config.yaml
cond_dim: 128
eps: 1e-08
merge_dims: false
Rows from block 7, named by matrix and row number. Each number is 128 + 24 x the weight over its row's rms, rounded and kept within 0 to 255. All counts start at 0. Numbers have three digits each. After the name is the row's rms in percent of the matrix's.
# emb: conditioning projection (model.mid.0.emb.weight, 512x128), inputs 0-127
emb.234 104:140146101155175127175152112125163126123090121133120111106142140159120142165158138116109135160124109109173107131126097113116169159113125163145124129080127119135150090074152125123121150133154132079143102107113139120121142142086125129139127155073104133119126079077093139156142131135131101135125124141101132126152133118146128095114105125129119100145101122144143160125108042112107094094175
emb.235 078:118131077124107134083127111140141141122130111141122118097109095096117138138134106098157124102125163128063123138068112116118119126095131141114134115104085133136111096070116131129132136130153116165109149110086105148139112142123073130131108135122073140101132136084126127134140144143094100127093129122137136141115104136143124125116119036155129118103108113130133125148128052153100101094131
emb.236 081:136140122095134111144158152124104135145130151107129143139090086025128100127120119130137139138099155128105140140108118144117118141158149100112132143169126142117112155135120120120086108081122130137147132110141138130115098078151100138115106090153146065141117142130123134079091107145103133137096080090142149119120127136109114136141143169094162126132114136138176115138132205136112140112114
emb.237 084:120156166117128111195117160121098095112121145116133130172139182134132118124113148141126124153148127116182119137176140132142126117151104116142127163142143132111163148199144105123110127164103131096110088128171149102124145114133164146126127133133196138142115108138115139109115107109118145124127144151106129112142180125115122128137134222107127119137100119132143141125125190107131145135148
emb.238 222:127126110146137153133119074120177120137101117118164113144156160116121139161129116115140111082120132149084100074126121100125155133120116217128123090118090124122124089080133135141136134161149124135169120103089129152118167173142124131151151143135082146119134100128155158146152129135140106108185130097136150162161112126117149122125136079173138107117170129116163123122128127139143133146130
emb.239 061:127103076145133141120076091128136131137092108141138125110096066133106140142138101112117087134144136136117126091095066093158118135139106091112147121092112142148117092061132129122096108140148132137150128113091111124133114133134118132116145149105060104115129137120131147145124139116114132087131144112133144136120110120091110150114104044143126098097132113136137135137125073159134092162123
emb.240 080:136103169101072116063137133121100126124145152128125137147105102060078110114103138133119122133148136137094141121133121146134114090142115082087130149151132121098107162141105123118092122113130128120113139151142134118144125098148151161119120072156182131151122125143117133125105077112130112110100098126119134104099133135126131150113167112096149166130131098116144076115158198125142138141090
emb.241 047:137091131121139150075152099132139115103128134148124180080098135135141146114111128106129152063119151136140106126125187117156132143092134153157117130130091170130130149126078139152107085100122083149111110135102079110132095145129112070139164083141119131104146121119144126125139114103100098132077119148152163132120162145125146103100135094168121161154108110122092146130143123123126115130117
emb.242 122:116099149144100114108112133146137139146112117116161140113101124102162118131123089119134169102090133125039123115091102116126134120126122143121134135106111168129098091119123140135092133071144102132142111132109047119161128131136082134126118096144066158130136133120171128134160132137117131156133132125135109147124124180176124119144070073126117130114116116113119104142134087144126099126105
emb.243 088:147127103117141135091165120150112125124120127126112144099136098065107090107135110102128142130129162105084149128119099154125124112104177087109117113125098109128077125092131164104143130101122107135121131110100094140134119163091106159112099153099094081079126142106108137117126106133109122126151128110129151100151110139132096140113129043140090115125129140137131173113127067142138089143124
emb.244 112:139148163135135130109151132141114159143153132133133139145111118104084111111146148119122153158121124135158153148112127170106132128167153023097113159156133138135117132141140114122101106103127117139093146129141123113145058042130159117120120095150102105128102138140109138086087118126108124118104072125124131120086130130114124137127126139076181145121129119136126157143138122134132107099144
emb.245 103:095104142109105117103112160108111130123159120097158116134123135108126141096103136154103111123102118175069125103115122120119145144148100067100138126143139121104117144128150123108145141111127164181163154136152139134147092114130148201125068082159130133148138159134141155104112151142119124130101139116135085168110125120134134130145149136133104119122180128118146066124108159162145145126078
emb.246 108:134112169143096097051137133124132142133126152141128153102085130067097158126140101149130108134114133137122133107124149155156104152131125164130118095106099124130095126046082160140146133084138120147153142121138134165153162169121046159148115140131120116141137116133145105118150143148103118133154121106148134135126130133108133143145149126162124136123152108130114104134132204150121138133124
emb.247 052:086143132137062137053132139124129131109129154149103149113106099143134118138103147125103124124129134140071123136155150133113118091121112157129129105139096102109139133126096130137130141126132132161130150123116157138163143213120130127161117107145151128175124136157133139135113127101133129130142128143154134136110161117160182105126142114188132134159144133104115157123167211144170133145109
emb.248 075:148175121145156140139125136102123114099126105151092134110095087131123134144115116143123108136137127149158118107102107124154060118136132159134163169125128187131134128185119125100118077159141116138117114120161129116080145107147102137107119138090058106093129108126139151141110116127111131128182134096127145142106104130129152115105097119097103107121141097136077139126111108136130081125189
emb.249 048:129128084123143146099180124132124140109121112115136114086122137104149159127124115098171117140169125139090129139078109144135104101120146137122126109115127139133170089106143107146101120177139099142137166137114147153128151175102136139131137151140092103136173131114144126172131110123111082109107181136099097115120080121138135159110142072162106102120069113123115134144128126135124089071103
emb.250 054:139103107143051151090117108110096147101149145136125122083107098118105150124110098112136112088124145128087144144126121165131159100110129102097100131126089149137103145119033128124145138106149093152114137144099117149119094127140104096147115123136090137138130128108156135152141137138118135108095127121124164117108160144177117130138122055157135117094101117111110116142129119181146131135122
emb.251 073:116140164147093146074119145110144172136145148120172156155070113106122158117170117166130118134126127140046115104107126124079125157159119089099105109144113129140139139130081145143156125111133126120118136127121143125157137146146112128125087111183129133169124145154131093135123134100110129149106151096153134136140115132122122135148171077153176152153151124126141149142162164140143169140119
emb.252 078:162119114139104134094109093127145178133096143154146129109079117120121126136128105116143151133098140145084115114118105143153149160122122175121117114143090119114112118131094132131129125079151132123163156114089107133111109097120036092112114185122063141115129127148135106156122117105092125138102120106145132132137069149104125162111107056136152132107123133143132121140146109129116129126127
emb.253 109:130133123148058135096148131121119133123116112116099146127144119086102112098106118113157119102128126147090113133078123118131141111108134095143121130153080136135079115059087120105092159112139124169094135111122102144136110170119111147151107127123078105136131101095135107104124175152164120128140122119123155125136163134136138138112124042156139132108119139089108142115131156135134081159137
emb.254 098:136118081124142150126165059118129135125099111128144127121128137140106121144145122102128130128115124158097133093128131132128177139086137131194112107113110147140084112059108109105064118111136114150185131118100146148107139165109114148147131104132053103102125134127131121107108118122178105123131123081120149136142102115132117148100151074144137112103147132126127111115140108128148081126121
emb.255 054:139103122100061114093122107135129121111179120116105123128140075090121128110113136133125107102145130121086105145131106110145137108129143168127133096145096125116117157134072131152124139079119147139106135127125093161140109133176134128139124140133143131175148127095154123181176167120161153138099115193144128131125145129158120107134128127189127117138130156148124103094134082129111140180104
emb.256 073:147098067128132139061132109127118158145133112138120117082136088137126134121164112102139125099128131119064113117085108131147130127087138131105135114122112140162093094092107159136117132113139128130135135139095103137141088141120080117132121127109037103090130127121139114120124137145150093130084116107129155156121093123127128139108114043145111139124138131130105124141133076136121125108123
emb.257 109:124146081155177108115126097141129150145092129148093110119087105176121111132158112113105139123109142132141133128075114128147132155107124111144143137084126151133099118094141131116091114135164108142122142120071135140123151122119079139106140133091056138083156121111124138102107143120130090119134111109115140138155118123152116125119116081116125107111128102158102139142134023138117111146127
emb.258 129:145155164120140116111116149124137153129179113129136121168113091156120145129148145139099069130136119126129118098144128103119163124175122131146135166112157116153152123159110134138125159154129154160086123128158132134119135143142123092157131088110164112159091134112139123128115172088162172140147161161163132156130105127087158097164092156164126143167172118145112158118153088149095133139162
emb.259 075:129098065101147132110087125152158097120140113120146126092165123090130131153123144134119082081168145112085145121148107123128116112130112183148132117081173112141080128118119140148102098125123128137144132130114072138172137148114113107141108134114111109179123134103161138109144137148157145149127156138159137127110122142145127142128119088157143129105133124116069117139130061143131135155075
emb.260 100:136127131108071138084138156121143177103116141155132161129146094088087103157112131119152138143133182131060116129126172139110149123143155106127102099147102120123123146146122143137142120092147117128109153147137118108148130169124074080163102090139156165172104117100132114161123136131095128134168161122165131148103127143120107124151110134165143123128129089107112162119116147139157109092148
emb.261 128:149148142122130153205111148137136146136110105138136114169128112176116089116101095094160130139097108122103128158082092115160143097176122160118123116163161103131161147129162103120148113110148095126141135088111125135111099111133161127092161093159122115131131119098139147112099121136118129130105074100098122116131149150097109122134128088105136132140174159116175149131126102108123180145145
emb.262 072:146101111133154148051102126129133126123175137146106167145126141146139135108131115128107122149154139140147132102108074120130116122139126121095116160113130128136102123117119141110146141109124118149146143149131077136124167069101108113144131146087085143098137122169140158185156107114138137081193164087136133120094086126110116159097106127092119123128119131167107111129119112145125074101135
emb.263 057:135122175114077092149100149125091156106129147151091136129123153169140129115105122123131109116112130128206120157155156159148096132164114122112115135125179096116122152148149139116168169106122135119080109166140144149143124126136156149131113178127163144151116133131120121144143128106116133135119148149145103103080176109126104143133140173152146160132112167105097115104120178132120170139155
emb.264 062:140103121138154133170067142134131117141145122128157154105135071128110136136129104108157154075100115147092119124090129134148182129127123108088133140152115118162085082085107114132090123098134130175163120100105110132133162134135081110131117143108072119121156129153139097120115111131141146138122179150099152147131124147139137127160110074139131155107115135111147099136173140118145157159144
emb.265 094:127117130144183117160127109122119130126119180156118125150150124168100125130158124128102124126160145148172138091127125117131151134129166103172122164147165150142144082140150129087136133127158098095151111159135093127131069130109149140123162121113090122103131118150124160104083133153152124135198120093105190132144118114092112135110114150109141120124133115148158130125132157144105071140088
emb.266 076:138178172139146123108123141141138146117106125127143115090095081130129124146162077138135101121124141128111158125103115120121057147133129201169146116120131131138124131123164135110134125127157164128161158145147082146109153112120098145116132147128067103136119121112152138120166134093083140165145088089139128135113103144097134122154141126113136179132118128156137119116117058158142130108107
emb.267 105:121125054130132129141087141141141094124098093145130140105142075095116120165121119162118100122129151146102121132139156122131186124114139151139146113120137119130131165131180140154083114088145112113183127129093108149126114129089089044107106161107122130127133157125135152123141116109100161113158154109123157132127141074120122141146130150117107137126148129142137153115144140133131072167117
emb.268 094:162136113145117109113116127133138139176120138146097123129076122152168157133128131128092163089117101147169084119108151127126109169114122098085166117134136114141112160106158149157121125090112084122060128149148123137139125136129183148137146112150170110144110127140133138106156140140160121113122123112139141147086142120129123118127129153118162178148147174130093157137111128120130210127160
emb.269 085:086131117149147122112099131152130122118136126151175164080094129069150129145161129133159086075107132116090111133118123127123111137100092130192146062105148133127123121153121157139114129154158111139122129115143097139170146121124101156125110170099112134146128138106142128130115154140096147179161179111131138122123131119177105155133135084156148127132121086111119171129134111147132121123089
emb.270 123:103131066137136112104116107126094097127119131123134185104139063118169122133127092125198153159134147111097159130138140123130099132104127168126124140138124098110119121123140137121140112142132178129184150151118150140123153144185095081118140188121111157121137151095120115077116145139085160135141157103147108121128130102123099158123134082130125144085146141110109125136126134125143142129150
emb.271 077:094161180121137118113095121145134147138157119119113129104137101119137130108103139118078161082123130138145139138153171135102055102152107148081167122152144124129118158131144135153091124143130159134061148119158105124137107117128144136129096151131155135160129148132113140095163128141127154114059135153125122150122134171141125110109121152127151179112124107106078129129149114131135191149120
emb.272 102:120107130189105144163159160159121119114094123163115131140111133121108133135140112149130158152141138153128144139106134124122120145097147048138119138134088153115135129106140138073141148085135128110109105135126124117121137116109114168104149164112093133101141114144136151135089125119090053132196091126123141107132129142156157113132129132096125099104167144141180143116121122135111069115156
emb.273 109:095146110135097131066148124141139127140122132124118143099130097092162170112158123111103144112107141133142131137135145140095118141124119147131126075109083124135079155124084144151166149057115118145103130143114090139121071118125079136134096158141126139123142155104143091122180167114151131144099104155149121145124147165119167118137119083134146172129162162117110110093118116154121122116130
emb.274 071:138088151156132113065110120121146091144131133138132119169185097150136130111129109116144165127104129126191146110131140102099159122094136160142148140124123153106124149128137138117123106096117150090092090135165106144141122158123103087171110115139118144107127088145119143116156126095160086112142062139128122132087095114146138126153077131141100109110168157118093146139116106148124152104154
emb.275 058:145153106110200102065107144145143131136113117126115132139148145156159156121139104125149098111120142120069172102141144151127140136152086141136132151113147141095129148117118131121115152136139170140109100182127104135133104108163150163140084155125109121141118125136138126127144099096123102110110183096141141149191117135083113145120133153138124150091151132138082125124166097140132139073136
emb.276 171:135143061175183130134161078134129129149093102148126096097121111177139141147162125124118148108103125137148113124116119119116151161096132165144122129110090127126112097103151139119163118140164142132160115130087124124119109095103092103113145135127033122087126139109129128122127150130114111125111102116138144128127123089108113108110107089139125122112132156157123146162120051138105125139136
emb.277 081:131112145097102124085122142154147125133135128094157120092137102038109110122103157124145109124142125107069131143134104123112109130136097177129127107131131127136128132097084133126119130125144153147121130144141104149166117123134110118147104120140117145182122137063153099140160166131094151140140160147136137112135095126149113149173131085161130136117108115094108113114118047143112140171133
emb.278 050:176132089097072125161092112112128131124110150118117156153093098105126146115128122109110130134141125164132120076114079110102084115158139089129135126153134139140124119129116121135103149173125169145072125127149102144105148146146146169138121154111107114157125147138130126105165093120109129193076187097112165110141150108139120128107134127132168142166133146106109114143141166145135112107144
emb.279 086:137159088163106131125105113137130148130109105157157111086102112161120158132136118114138150099112123160108094138106103111118135143104140124148136141113119131122137105112124132133100142089126127147103139117085154161126102107107053108109148113134030148112147129096114092090118137129120104141050135124116155151144136125130128137126089097134120149126124139149114120157138059142098142113157
emb.280 103:121131122138118144059142108107114137143110127118117142119074066061104117154118125099140100111151174107068134134119134184149101127137123128153122153115115132136086114128109131107102104102148099135167133170139115136135143144119082090153115140159089141124123126116151097142136131131115099134125122089148130125126118118079109160105122060157158109119136089130128122102132090148139121115109
emb.281 111:133112095167133145061133102133142157137119107153130109102126082124126156141156103106143140095120148152073122110101101122125114145098130137132136113124097151135111096086099149125122159091130121150130155124078098158116106132115045124135131130131067121111135139106144128114142133145117102123120111104127143138134084134131131122130116022133123123110109127143121124128124073147121115114131
emb.282 053:129072090131114141072140109156154118130123088114105121082097107137138163152162114128128100112121133129096141119098116132108147133086149130128134108105106132132067119048095143121110115110130093129130139130074085166144097121104100129153135119118076105119109119106167110123116134122123111130140095129116142138108092137114127125132123031134131127130132143142126128118130081133123123120110
emb.283 054:142121113138175154164104100130106146128135120145102130120092115189104140116098089121100124151136129127160110144105134098135137155129120146113158144129081155143104130086169135137123084081146131134134113151095105142148127125072141141114078081147083145092109134102135093146131126130143102080118120141082132130146106139113125117146122102139131155074135152129114109105139058120094137139117
emb.284 066:139123068156142139161099122131138094114091135135127144117118103094163135124117134164166117131087137128130151109144108109074118156100172136145123132102147155151147131113160186156149149110144155148158136153111114130151152138168114139150120110142097082109136142109133130098103127139046124156137142134122145135070139121133137130143116081119106118131148144132117127126112111170099152192107
emb.285 079:133129116121121133122066111159128104122117134135166104164117138153190119133128119121179100131087134115108107101130090103089079149108105161077139093097103131135100145142179154146150149124111159136120126129113118159129121134140101141095137166153088109131137140076107126129160127122140148122131148127113113115108154119190101109141105113128136144113102153105127130152139058130149109105159
emb.286 070:141134137153061145073119108120152129123117143148124118086099077099121130121133125141146117111088124145066109120094105131087146134111145117108150084132090148150082101097082150151129096106135127142146157111125098150146082118114085120127109147152085109137139135119123125124166124118100130124081107123126126138129105153162151141130114047118123125115139144128140142143130078162138122134130
emb.287 076:130143152170175124125138077127135118134114143163120121145153119141146158144154120154167194134093165196108119147120131163148161142103169124162112119175107137128140150137149154135138123080124101109120132136101133156121130130130125089145137166153130145115158136167119126085126121123092141149142140096123163132166143154133176152117115159109113115111144158117124145136151196158114127112112
emb.288 097:150150145139093138134118105123144123135132097134148128146182127055155178104140161153150092141131123156197113135106111102109091171142124174101111086137128135131080128130136150141153144098114124149149135126144136157137104068102146115111125146126119101145134161115136106118167122125157143124122124104133124136095167126163141139103148122138139128126195146105162118133116100154110176111119
emb.289 084:156103077150140108123125078129137122106136128138117118106096152141102137148152115078141107142153126148128130118105122184144130140113103120122113155097118114132084065090110105119094129101166099129137129104082126136126094108116092143133133126092074127079136136113155121123130127142163092138147141101089143142130111137122114126055110076113091111110118103123099110139125108123158086130103
emb.290 065:133148161125193105094185138145109144108134133119149118067075123088168157155134153125048133105148112138176146113100098128133075140129154076128132139143120136139099122073084128163102140139135152143120127080128134130119156116126121134125150139125105093117133125163127135128101108119158137132130159156122129128131067141109126102100139117125154147119113127136127154129107145133111145118137
emb.291 146:119119101135162112076146105148135128133150112134127109127066086120144128116129114129102127126111128118129116128108095131138089136113153098148137135111138143121136128082102147131115146062149110149088142136077114123132106106123123180116104083126119066120109145125118153081116137137108111126147061122123139130117123115141115102119097115115134122134158127133091129130099031149103142167143
emb.292 100:132121116132129145126171081122127135104077132104143133120114100155146110106126126100135157164141142123116126124097092139150176131169114110150141175101134134135120155147089130081112130143143113147104114090136132127109153088161151097119158054119065104100119107112142109184112136136100135115130163056123137153163122142143135139121113082121122132136117128139127090129118102112124118098160
emb.293 156:135118084125122151089134107124143140103129122106154136090120097063106126170122118128126130108094150152055114118120130146104149145073151095079129099130098148113110138043106136129101088117162122140129160125074109134127147159107091145129107107127079134102140122136116148106119120140106094140137123105122147138136110142137122152118114075123128094113136109122119136133125091142167109117136
emb.294 077:141123116151122170022126099133135133119117116148114110097132111121114145142124123098149122100125153134030124123113121144122136135083127105125138114138099141123102115078107121116132118095146118171161142131091111148146101165141090114138126124143068105121133130130130129140130141129125114141120120116132146141123094131121136134106126021128132114109154137118116107117143124161144116142112
emb.295 123:138160089128178126126124101164130142133118091157108145088103136155179130118136114141132127168129120114140120147122089111142069138125136151097119168089158115156118137125130118141116119146129125156102119133121110135127134106126147103116147135076095097104144128095149107092155132159152144120116178148121131139127132156145128127095105120154100160138090113144104128140118017122083115121136
emb.296 065:151167138137095090084113153084132131138118170107119116135115125085099117132124109115090099107161125130110139120116117117149093121158070109172156155141159158140154130144107147125114140105118153131126154128136095126157193104085130151167068073109156095141105148137118107121179140158150130144123130115096134131124119162118155141127122140127113104120128115144126117084132110116141168137079
emb.297 085:142071115115138147110164108144108137124152166165142112141176181168155136155123108115126133154154144116127094171109102123117102130119145141162123163110080128133105140110140138130135115120138123129105123097124112137116108133130094130157147113112077164137117166110123122116151142136128115099088059113153135138079125155143116131123122145137118107141107145099123069155123096140093100055143
emb.298 092:152117083155141150088124104160149156142118096155131122092123109132130141144134096122135125119111140147063136114106087130133128153103150141136129127107079147133097108083115138137129121118148116154135148129091104164141078133116105127120124141129030125095150144109138132126135151139126100132106111105118155156130119126152138127118125052150119145107134140132136124143144036150144117111133
emb.299 053:132104107134199151137091133147126150136141130143149121166182142144111137126136128123127085139136153149089140141117129112083127130124135101122136190114102139133128096120123118143110115150163134165086116157118120147117137096148129157144135112091080120103125130096155148100129128167137134112091147151109188138088074160168170140153120131117120099148101126116083117127177138140117124149089
emb.300 075:131138095100093113090125113146145125098120122115141114143134094132156134103097124104138090104183136105109139120181140136131130106118119162120155116102104156155120134132119146110168129147133149127098146131135118144130126095124183202106115133122073107112095111072151126107182148163140134156112106135134125126116140139117122119117136083161145145119117135140106154128121039134166120125155
emb.301 099:155127073130146138154118097143114101131110071143108146108145124155113116123155069127161092132130149109111127121100104091118095134079131146173127129114116143137127110064132135111139135114121106148149109140094109133100135137143079111109135141100067101103151117107116140109099110129117083117103138100119132124160103115125093137124125095157110138130141109134117130136126042137097077124127
emb.302 082:138111117121121120121139058121152122117117093123133109127132102094119111128148141112132125125122157122122142119141088140128163122080115111164129109105127141128124096087110135119057097108119132106060113121138096119150122131094101097122132128104102101121106134102130128101104133132129119124122113098077146104142138115136102125118120049138120095105165086123115195131106053136129112114137
emb.303 082:125120083121126125107125106150131150130116133100133141111142116132112130122137137073140111140193139118104165110097138143095175098134094115182116088146089115129080105086127121098102163129179140130139158137082100153098144123094108092132134115118105111117127128104154146103127124125167136099124140110132137109149103111139121128114113051129124136115145092141088170122136111135160078122106
emb.304 083:123126142109071140084132147094113120136144154087084122129127084043127136159129120165123126116130137107085092113103122140097115102171103101101126133162100127104082127103081151116130103120114141114170119096142125153142157103131122115109073144134113154141153124131123099169140104103084128131106157135136140122132104110113117165128137083127144116149126136120161153108133144129155162108156
emb.305 197:148114097136145143076140102141153160144114112125108132093105105153132152139134104098130132130134140132042123125092117132132115141108124113133132119118089140138116102069085129127126134112132108159140146136089101156131097122124105137126112144136032117112142140116146119145135134138116108126137130109127147146129101143114123124113124019145127131113115104131126116143125053148121118110128
emb.306 051:151157136155148159138164095125131150139113120116116148130068099125125151126131142107136084141155150156157124115145071141096123110132136051067109146148156137156113114134128109132112106178129150123064124153107111139112075107104121120106123118141121136130115125144126115071111166094129074135133108171120131127119156126156149124108113136100146111145120086134108147150129142163130102105117
emb.307 194:130115111149143142066130081128141138127108127133133130103106121122132148145151104113122118084125135152085127077110105151124093143098116138111128127141078138124087092069073130135121139098151108145130150143077121139118111149121086154129130127125045110103131130134135125129141132121156086116125124085133151142136109134106130121111125019151122125124142118120126124138123112159141115122138
emb.308 062:128117089152129137064128118124134140149127099129159120115126102110122145145149116099130109090093162135067118128096066130130137127102149113109141141125091131125103112056088133119128114126126124167119139127081113135141103146128093134130125134131047131125147130107152131123125125131139115120099125120126135140121118144123118131117113012158141124110142102140140128143153079137124134110119
emb.309 111:151112093149132143067128079131142142134110108141128124103120098142136139135138112115141127123130148142067119113108102127134140152077129127135120122113077145145104083064094143129119140126154125143162141132081114159132114123095094128129129140108031122096140132127135125130143151131117097123133128094124140149129114146147123124121130024139118124113131121140120127151130074144128108117128
emb.310 072:132097120130165124084130128128136125102124131145127148107124152126078131147137086106175118161130131130121126172160159116087113138069169106151117127107125146092131153119138104150115087129149121108122126166093100143122183142113140097143118086119126126146124138132125117070116129087089141137158069145183133124117090141110106129155112118122119085107143115132077155139117090145111095141134
emb.311 104:101112140105134154147128121109114104125160089115145105128163048095096136129109111130114153103098139116129134158142163144126183113112126138130136082135120119122112170134104131092097097136134112125154126112156126122132158163174094132128066111162165102109118122131125142173126130128054121139131107128120120123153160099109097114150134119121140146129112093159141085116133151132162181124147
emb.312 063:157127122134159122107129104118138143135133129125142136073079139118143127134141095071122113141184155136101140106114120119141072150145128131118095135113112128096129108076099146135112168089149131160116160130103139099142123166134097128168133112144105147134101143127167101074101124154153129125114179083086145149104136118094108131114136058144127125107167111107087146133146113149126122147124
emb.313 089:140130110133112126098108113128158145130122155173124111132121152132138156086115122129137122074106120153137098140101105107141113120095125127137140076124143139129120142132094136139186139052109112154079146111105145187138104128082109119145117106126106086151161170126121097112143139145133169135089137160146130126131105123123135140137122067169142158131116136083135090136114071130114148139107
emb.314 069:127100168140137134099137120113121133135129131115105095093124116111158160129133152118118111093143172104074119127126136143177186111100133119084143116166080124110082128099119137156138157072107114155124151160148090148128118145113073156094077171149130139144146120147125147140117116106086119127082087123142138144124129143133105139157131088132138141115109147124134144108165171147129150160132
emb.315 053:138132102124081149144137073107140119114099097182151112107095117173093103126095083105184132167128136148110128120124070129100175110139131115111125118090134121153138119171158134124120157146137126121159137118137102153133115179112114115148113099117066107113125116124128152137147123139156102105156131133118143145050128137144169128128130107116103107125115121111149140120098127153122080147109
emb.316 057:131119135126115171124082145143146133127095126124103098110136160135152124106120147101091073062123114115110115146119114132148175110145093075103134103114121121162134154182115117145080137140095138156112128116124131149129173107139109120126141060154148132136136137092142120105114142132138137118078142127153160162138151126190172108146154124144110080142117109123144121114105106130151156155130
emb.317 066:180141126110149122160156134131169157114130165150107130129065132160130093122083088134110108122100136124076162142093158155141160117168096165132127144136141130078165150155141118121125135129163083127150148135154125126156160143127138116159145119152145120127124163147144146143131099140124120099175113114138108126124123121097114146144148145111118150156096113133149100130140218136144137149102
emb.318 095:103113122107087134142110126138105113117130104094105127117155137086151115138105136103114149085130135125173124134118127132134087132103111141113124113134090111142061161095068126121102143122136126151086134111098070137169090156172161124115116170117154102143121168087157116152130146155134110148122127151105116137128138112113145121122152109182132150100105130088119142122106087147147157182140
emb.319 091:132094169154129143106113104133117130133178130121147127132111111114137147128147120120128093151170137113158144089095110130118107139156123094121136135151100137155130115114121114084108187078151137118135122111141068135101146057143079085121135108103070098096110093118149140134158104137113111127069129098113126132083107118112127130110100082114142132119104095131132122141126121133160103123162
emb.320 226:131097082144124148045115100128140173138128106148124119091110096116126152134135114118125116105125143139057119123102084136126131129113131121116141117119104138149106100078095134131118136116148121153129156131102112163135121143116066137136106116124043108112130135123151124122127136138131102129123128104139151150117099143142135134126117017159125125118126118128125128139128080155129132139126
emb.321 092:133109109149122159158116086117125120146101095131140133099154162191139126130145099119141127174126125125092117146160101103115147156084149096163122136114104153137106120088133140127116075095110137098119121158098135139102139120117120106126178154102079131088131143135115095100103117128135082106126147138097144108138097118133101121124115097124121080094178121151127127141129056125112117111168
emb.322 098:108122130153139122155134089141117094141123095165107120142094140163113163151179098167124166144115115159172122110094114153128087164106114106108122183118125152150115102141146149118144122107147121125120116130144132136111080066088105131103126131112091140099128130130129112102119155131133133139149127147103144149103124125106137126097074168106114078119182139164127177151121102125093132116158
emb.323 105:132138139131140148087121153114103158116139130103177128106062092147133110142116153153102117163161127110104151122087171097123138131181135192139136134115170122150133135133140120126149099145175159095154147139146103116139123144143114092126119107124137140152110140134127151173131136091046138123110147131169122129092069135088145120150129096140138134104131137139142130135114141143134132106174
emb.324 100:111124081147145149129117114114146158126099120151137125106136117092136140154128142104135187110114121121127094120092092150095139132107138158154136092116093136144117121118125167125172146123136111142158142123078114143138099144108076157126094122132064145123167160109145104116151140158129129141113126106123127126139097124117122154129109037160094139102127123101130120131108054149119125088124
emb.325 089:103137081149120161167152118150135139128117088135092135086207109114135101133151145112135111112118167114111122153125119140121140119068155140110125106111164146134104127112131124095133139153153126128135114149063132118099099161090117153123171164105106125103151123124105135113112133140112088134140101060119149103152136141127087125113118126114161101126094126111108126143125108124110057110147
emb.326 114:133172151168185150178101119122129141130136150135136095115129123148118174147144145152110142128076124171133126123135136132124154162109125137155155140182128151122084151140177111141150101073135124116135127165122109131114075072153172126096122113109101151105125126141107131144117162146122111136080081140119161134118119134096154139143103170087134140118149154141101097133142143127114112155128
emb.327 080:135118101113124132101149075137160124143124108155126102086117143130121151149158141126169137125129143149123125134116130173123151145066152122053110113121108151129136114111136133125115106094125100150116116166115143136151125143096108110127135153147069095091109110130131160092123139144148116118132125140122138143162077099114112127110095166102140099113171146132088158109129061159104120079098
emb.328 064:138129131128169108077141102129139138121111125155122109130055047094121130146111095115065130141125140176149128105109143140135126150143122152058181125123131124159133114109122148176107122136154126120121123121113103144133142193147140148121102133104106065105152142159139125154163138132151107124144138115142139154112108137105171140099127115134126136103167110142123146126131124141127164139113
emb.329 079:134137110123120108158096126119110108111118134142110113164113112171117150122131107138083111154115145146177108099179064119153094132148126147167180201107164163140152135182131132133092096136097154134073126112156117105127121148121150138132130114111116111112102135129134108092133134131140135181126124149121146116128141141125147098122103174133115093124170112153100140129133095127076138125124
emb.330 067:104134110184201140172086124102149184121147140134172147110114147141108183119163094108140158135127140166104110154154138132133173170156154128121129129141137148116127146181102113111150113125144096144128172135135123129133110070116121121108117113120084133105134120139146106142118137136076113132146150118113159126127109139115147132109100098094128128119115122119116073113148151153121139083104
emb.331 087:086140127122105113143101129124118122114150107116168151099141101108099117096152150130118181087110135124109140111149171120110138127104137108093155094112134120101139143104149154096134080152128107118159122091090139090170073140109113156141162161125142084128100129085099139094121095132109146118084097108137126124122101099115101136115117118130148143091108152157128158139119075164146123151085
emb.332 062:146153113122132103074149103106148113107128136143152143130103081065124119156128148155165076099096142141083140130123113105127075134121148157147134114128084165119133091095111162154144114118129132147161154146092113126150115109129077155135100106117112085121158152142128129081120119142094152160131162092128136110109105126135127104129122074123139146165153130149085135102128158153117127147118
emb.333 056:130108116134136127096111124135110129137118114125132154106113128131118122113137161121149139116130164085069130102104130122136108142122127108052133164091094138147121105122146124112173126148155129159154097138097134108165101122100155153110120171117081188113126117114130117155116110127131062124147172073114141144137128105107115150113105098125128131099121150171099128132135104129146085083074
emb.334 097:098137161111155181155145083164122150149161131123155154176148111143100095120106126121088147098141157133056146131126153124110138109125129117151134132135106124130151095083114142090105113159139137111154148102159116120082085155092080108144135114105113096137113130158110164084103139142123173121104093161136148127139088167157121136128117126113146137121103122140158144114157161138123115133116
emb.335 061:131117123123113145051128102141130131113121109126107145109128111139130139127152099090133116108121155155043125110075094138120127135085127107125131109141062168143112084061103134129136130114150127146141141146113098182126124156101056140147131121135069130108126127133152113116136149144146102132125136111133144128124099127142137116130129051141106109129138106139126122112114110146149123119124
emb.336 134:154121094144157129084115089147142147138118101159128119091120118153145150136151094108130133117118133122071119123098118123128122141080128143144125118117087138133090116043118138130115145094134103153130131129074108157134128124118073119126135127126049098118133128110133127117129150128131097131129123121119128137156107129141122118112122041151114118108130110135123123136135035143105122136123
emb.337 130:101141149089088128095151120135112147103166159112108158119043122039104097124098137134130122113161134102068134161127117173111099087137125102094098133161142122137127111125074133118132151110121134125112154130137132140143100135146109105139115140149145126132122170122126089135129119121110105135148149152150108109122141137152107156130137076158150123123096094114093138132125165134112102131133
emb.338 115:098112112139077102074136160080126133127127114098127141145114132172124141133127097153110131134131095144103107103190113132120129126136134152135091120106151134153124103127101107173092123148121143121130141140149181117113126170125054090144120089178121155129121085142132105153151167127159134152140126183152130131154148116069148130136120155127129113130134099128150133115119177133101142119140
emb.339 060:128119144143115104107115100108096088137126153104145140166190128162113167119150126135112120134163138164201148105157121152144111146128109104178119141136138151137148120139104107134097115156105131086148125140148163129093099111121149145135140140112157102104142116149115134109144119111142131124087078131098159155137131102087150122110133190096160105152145154136194127122147149163107143110118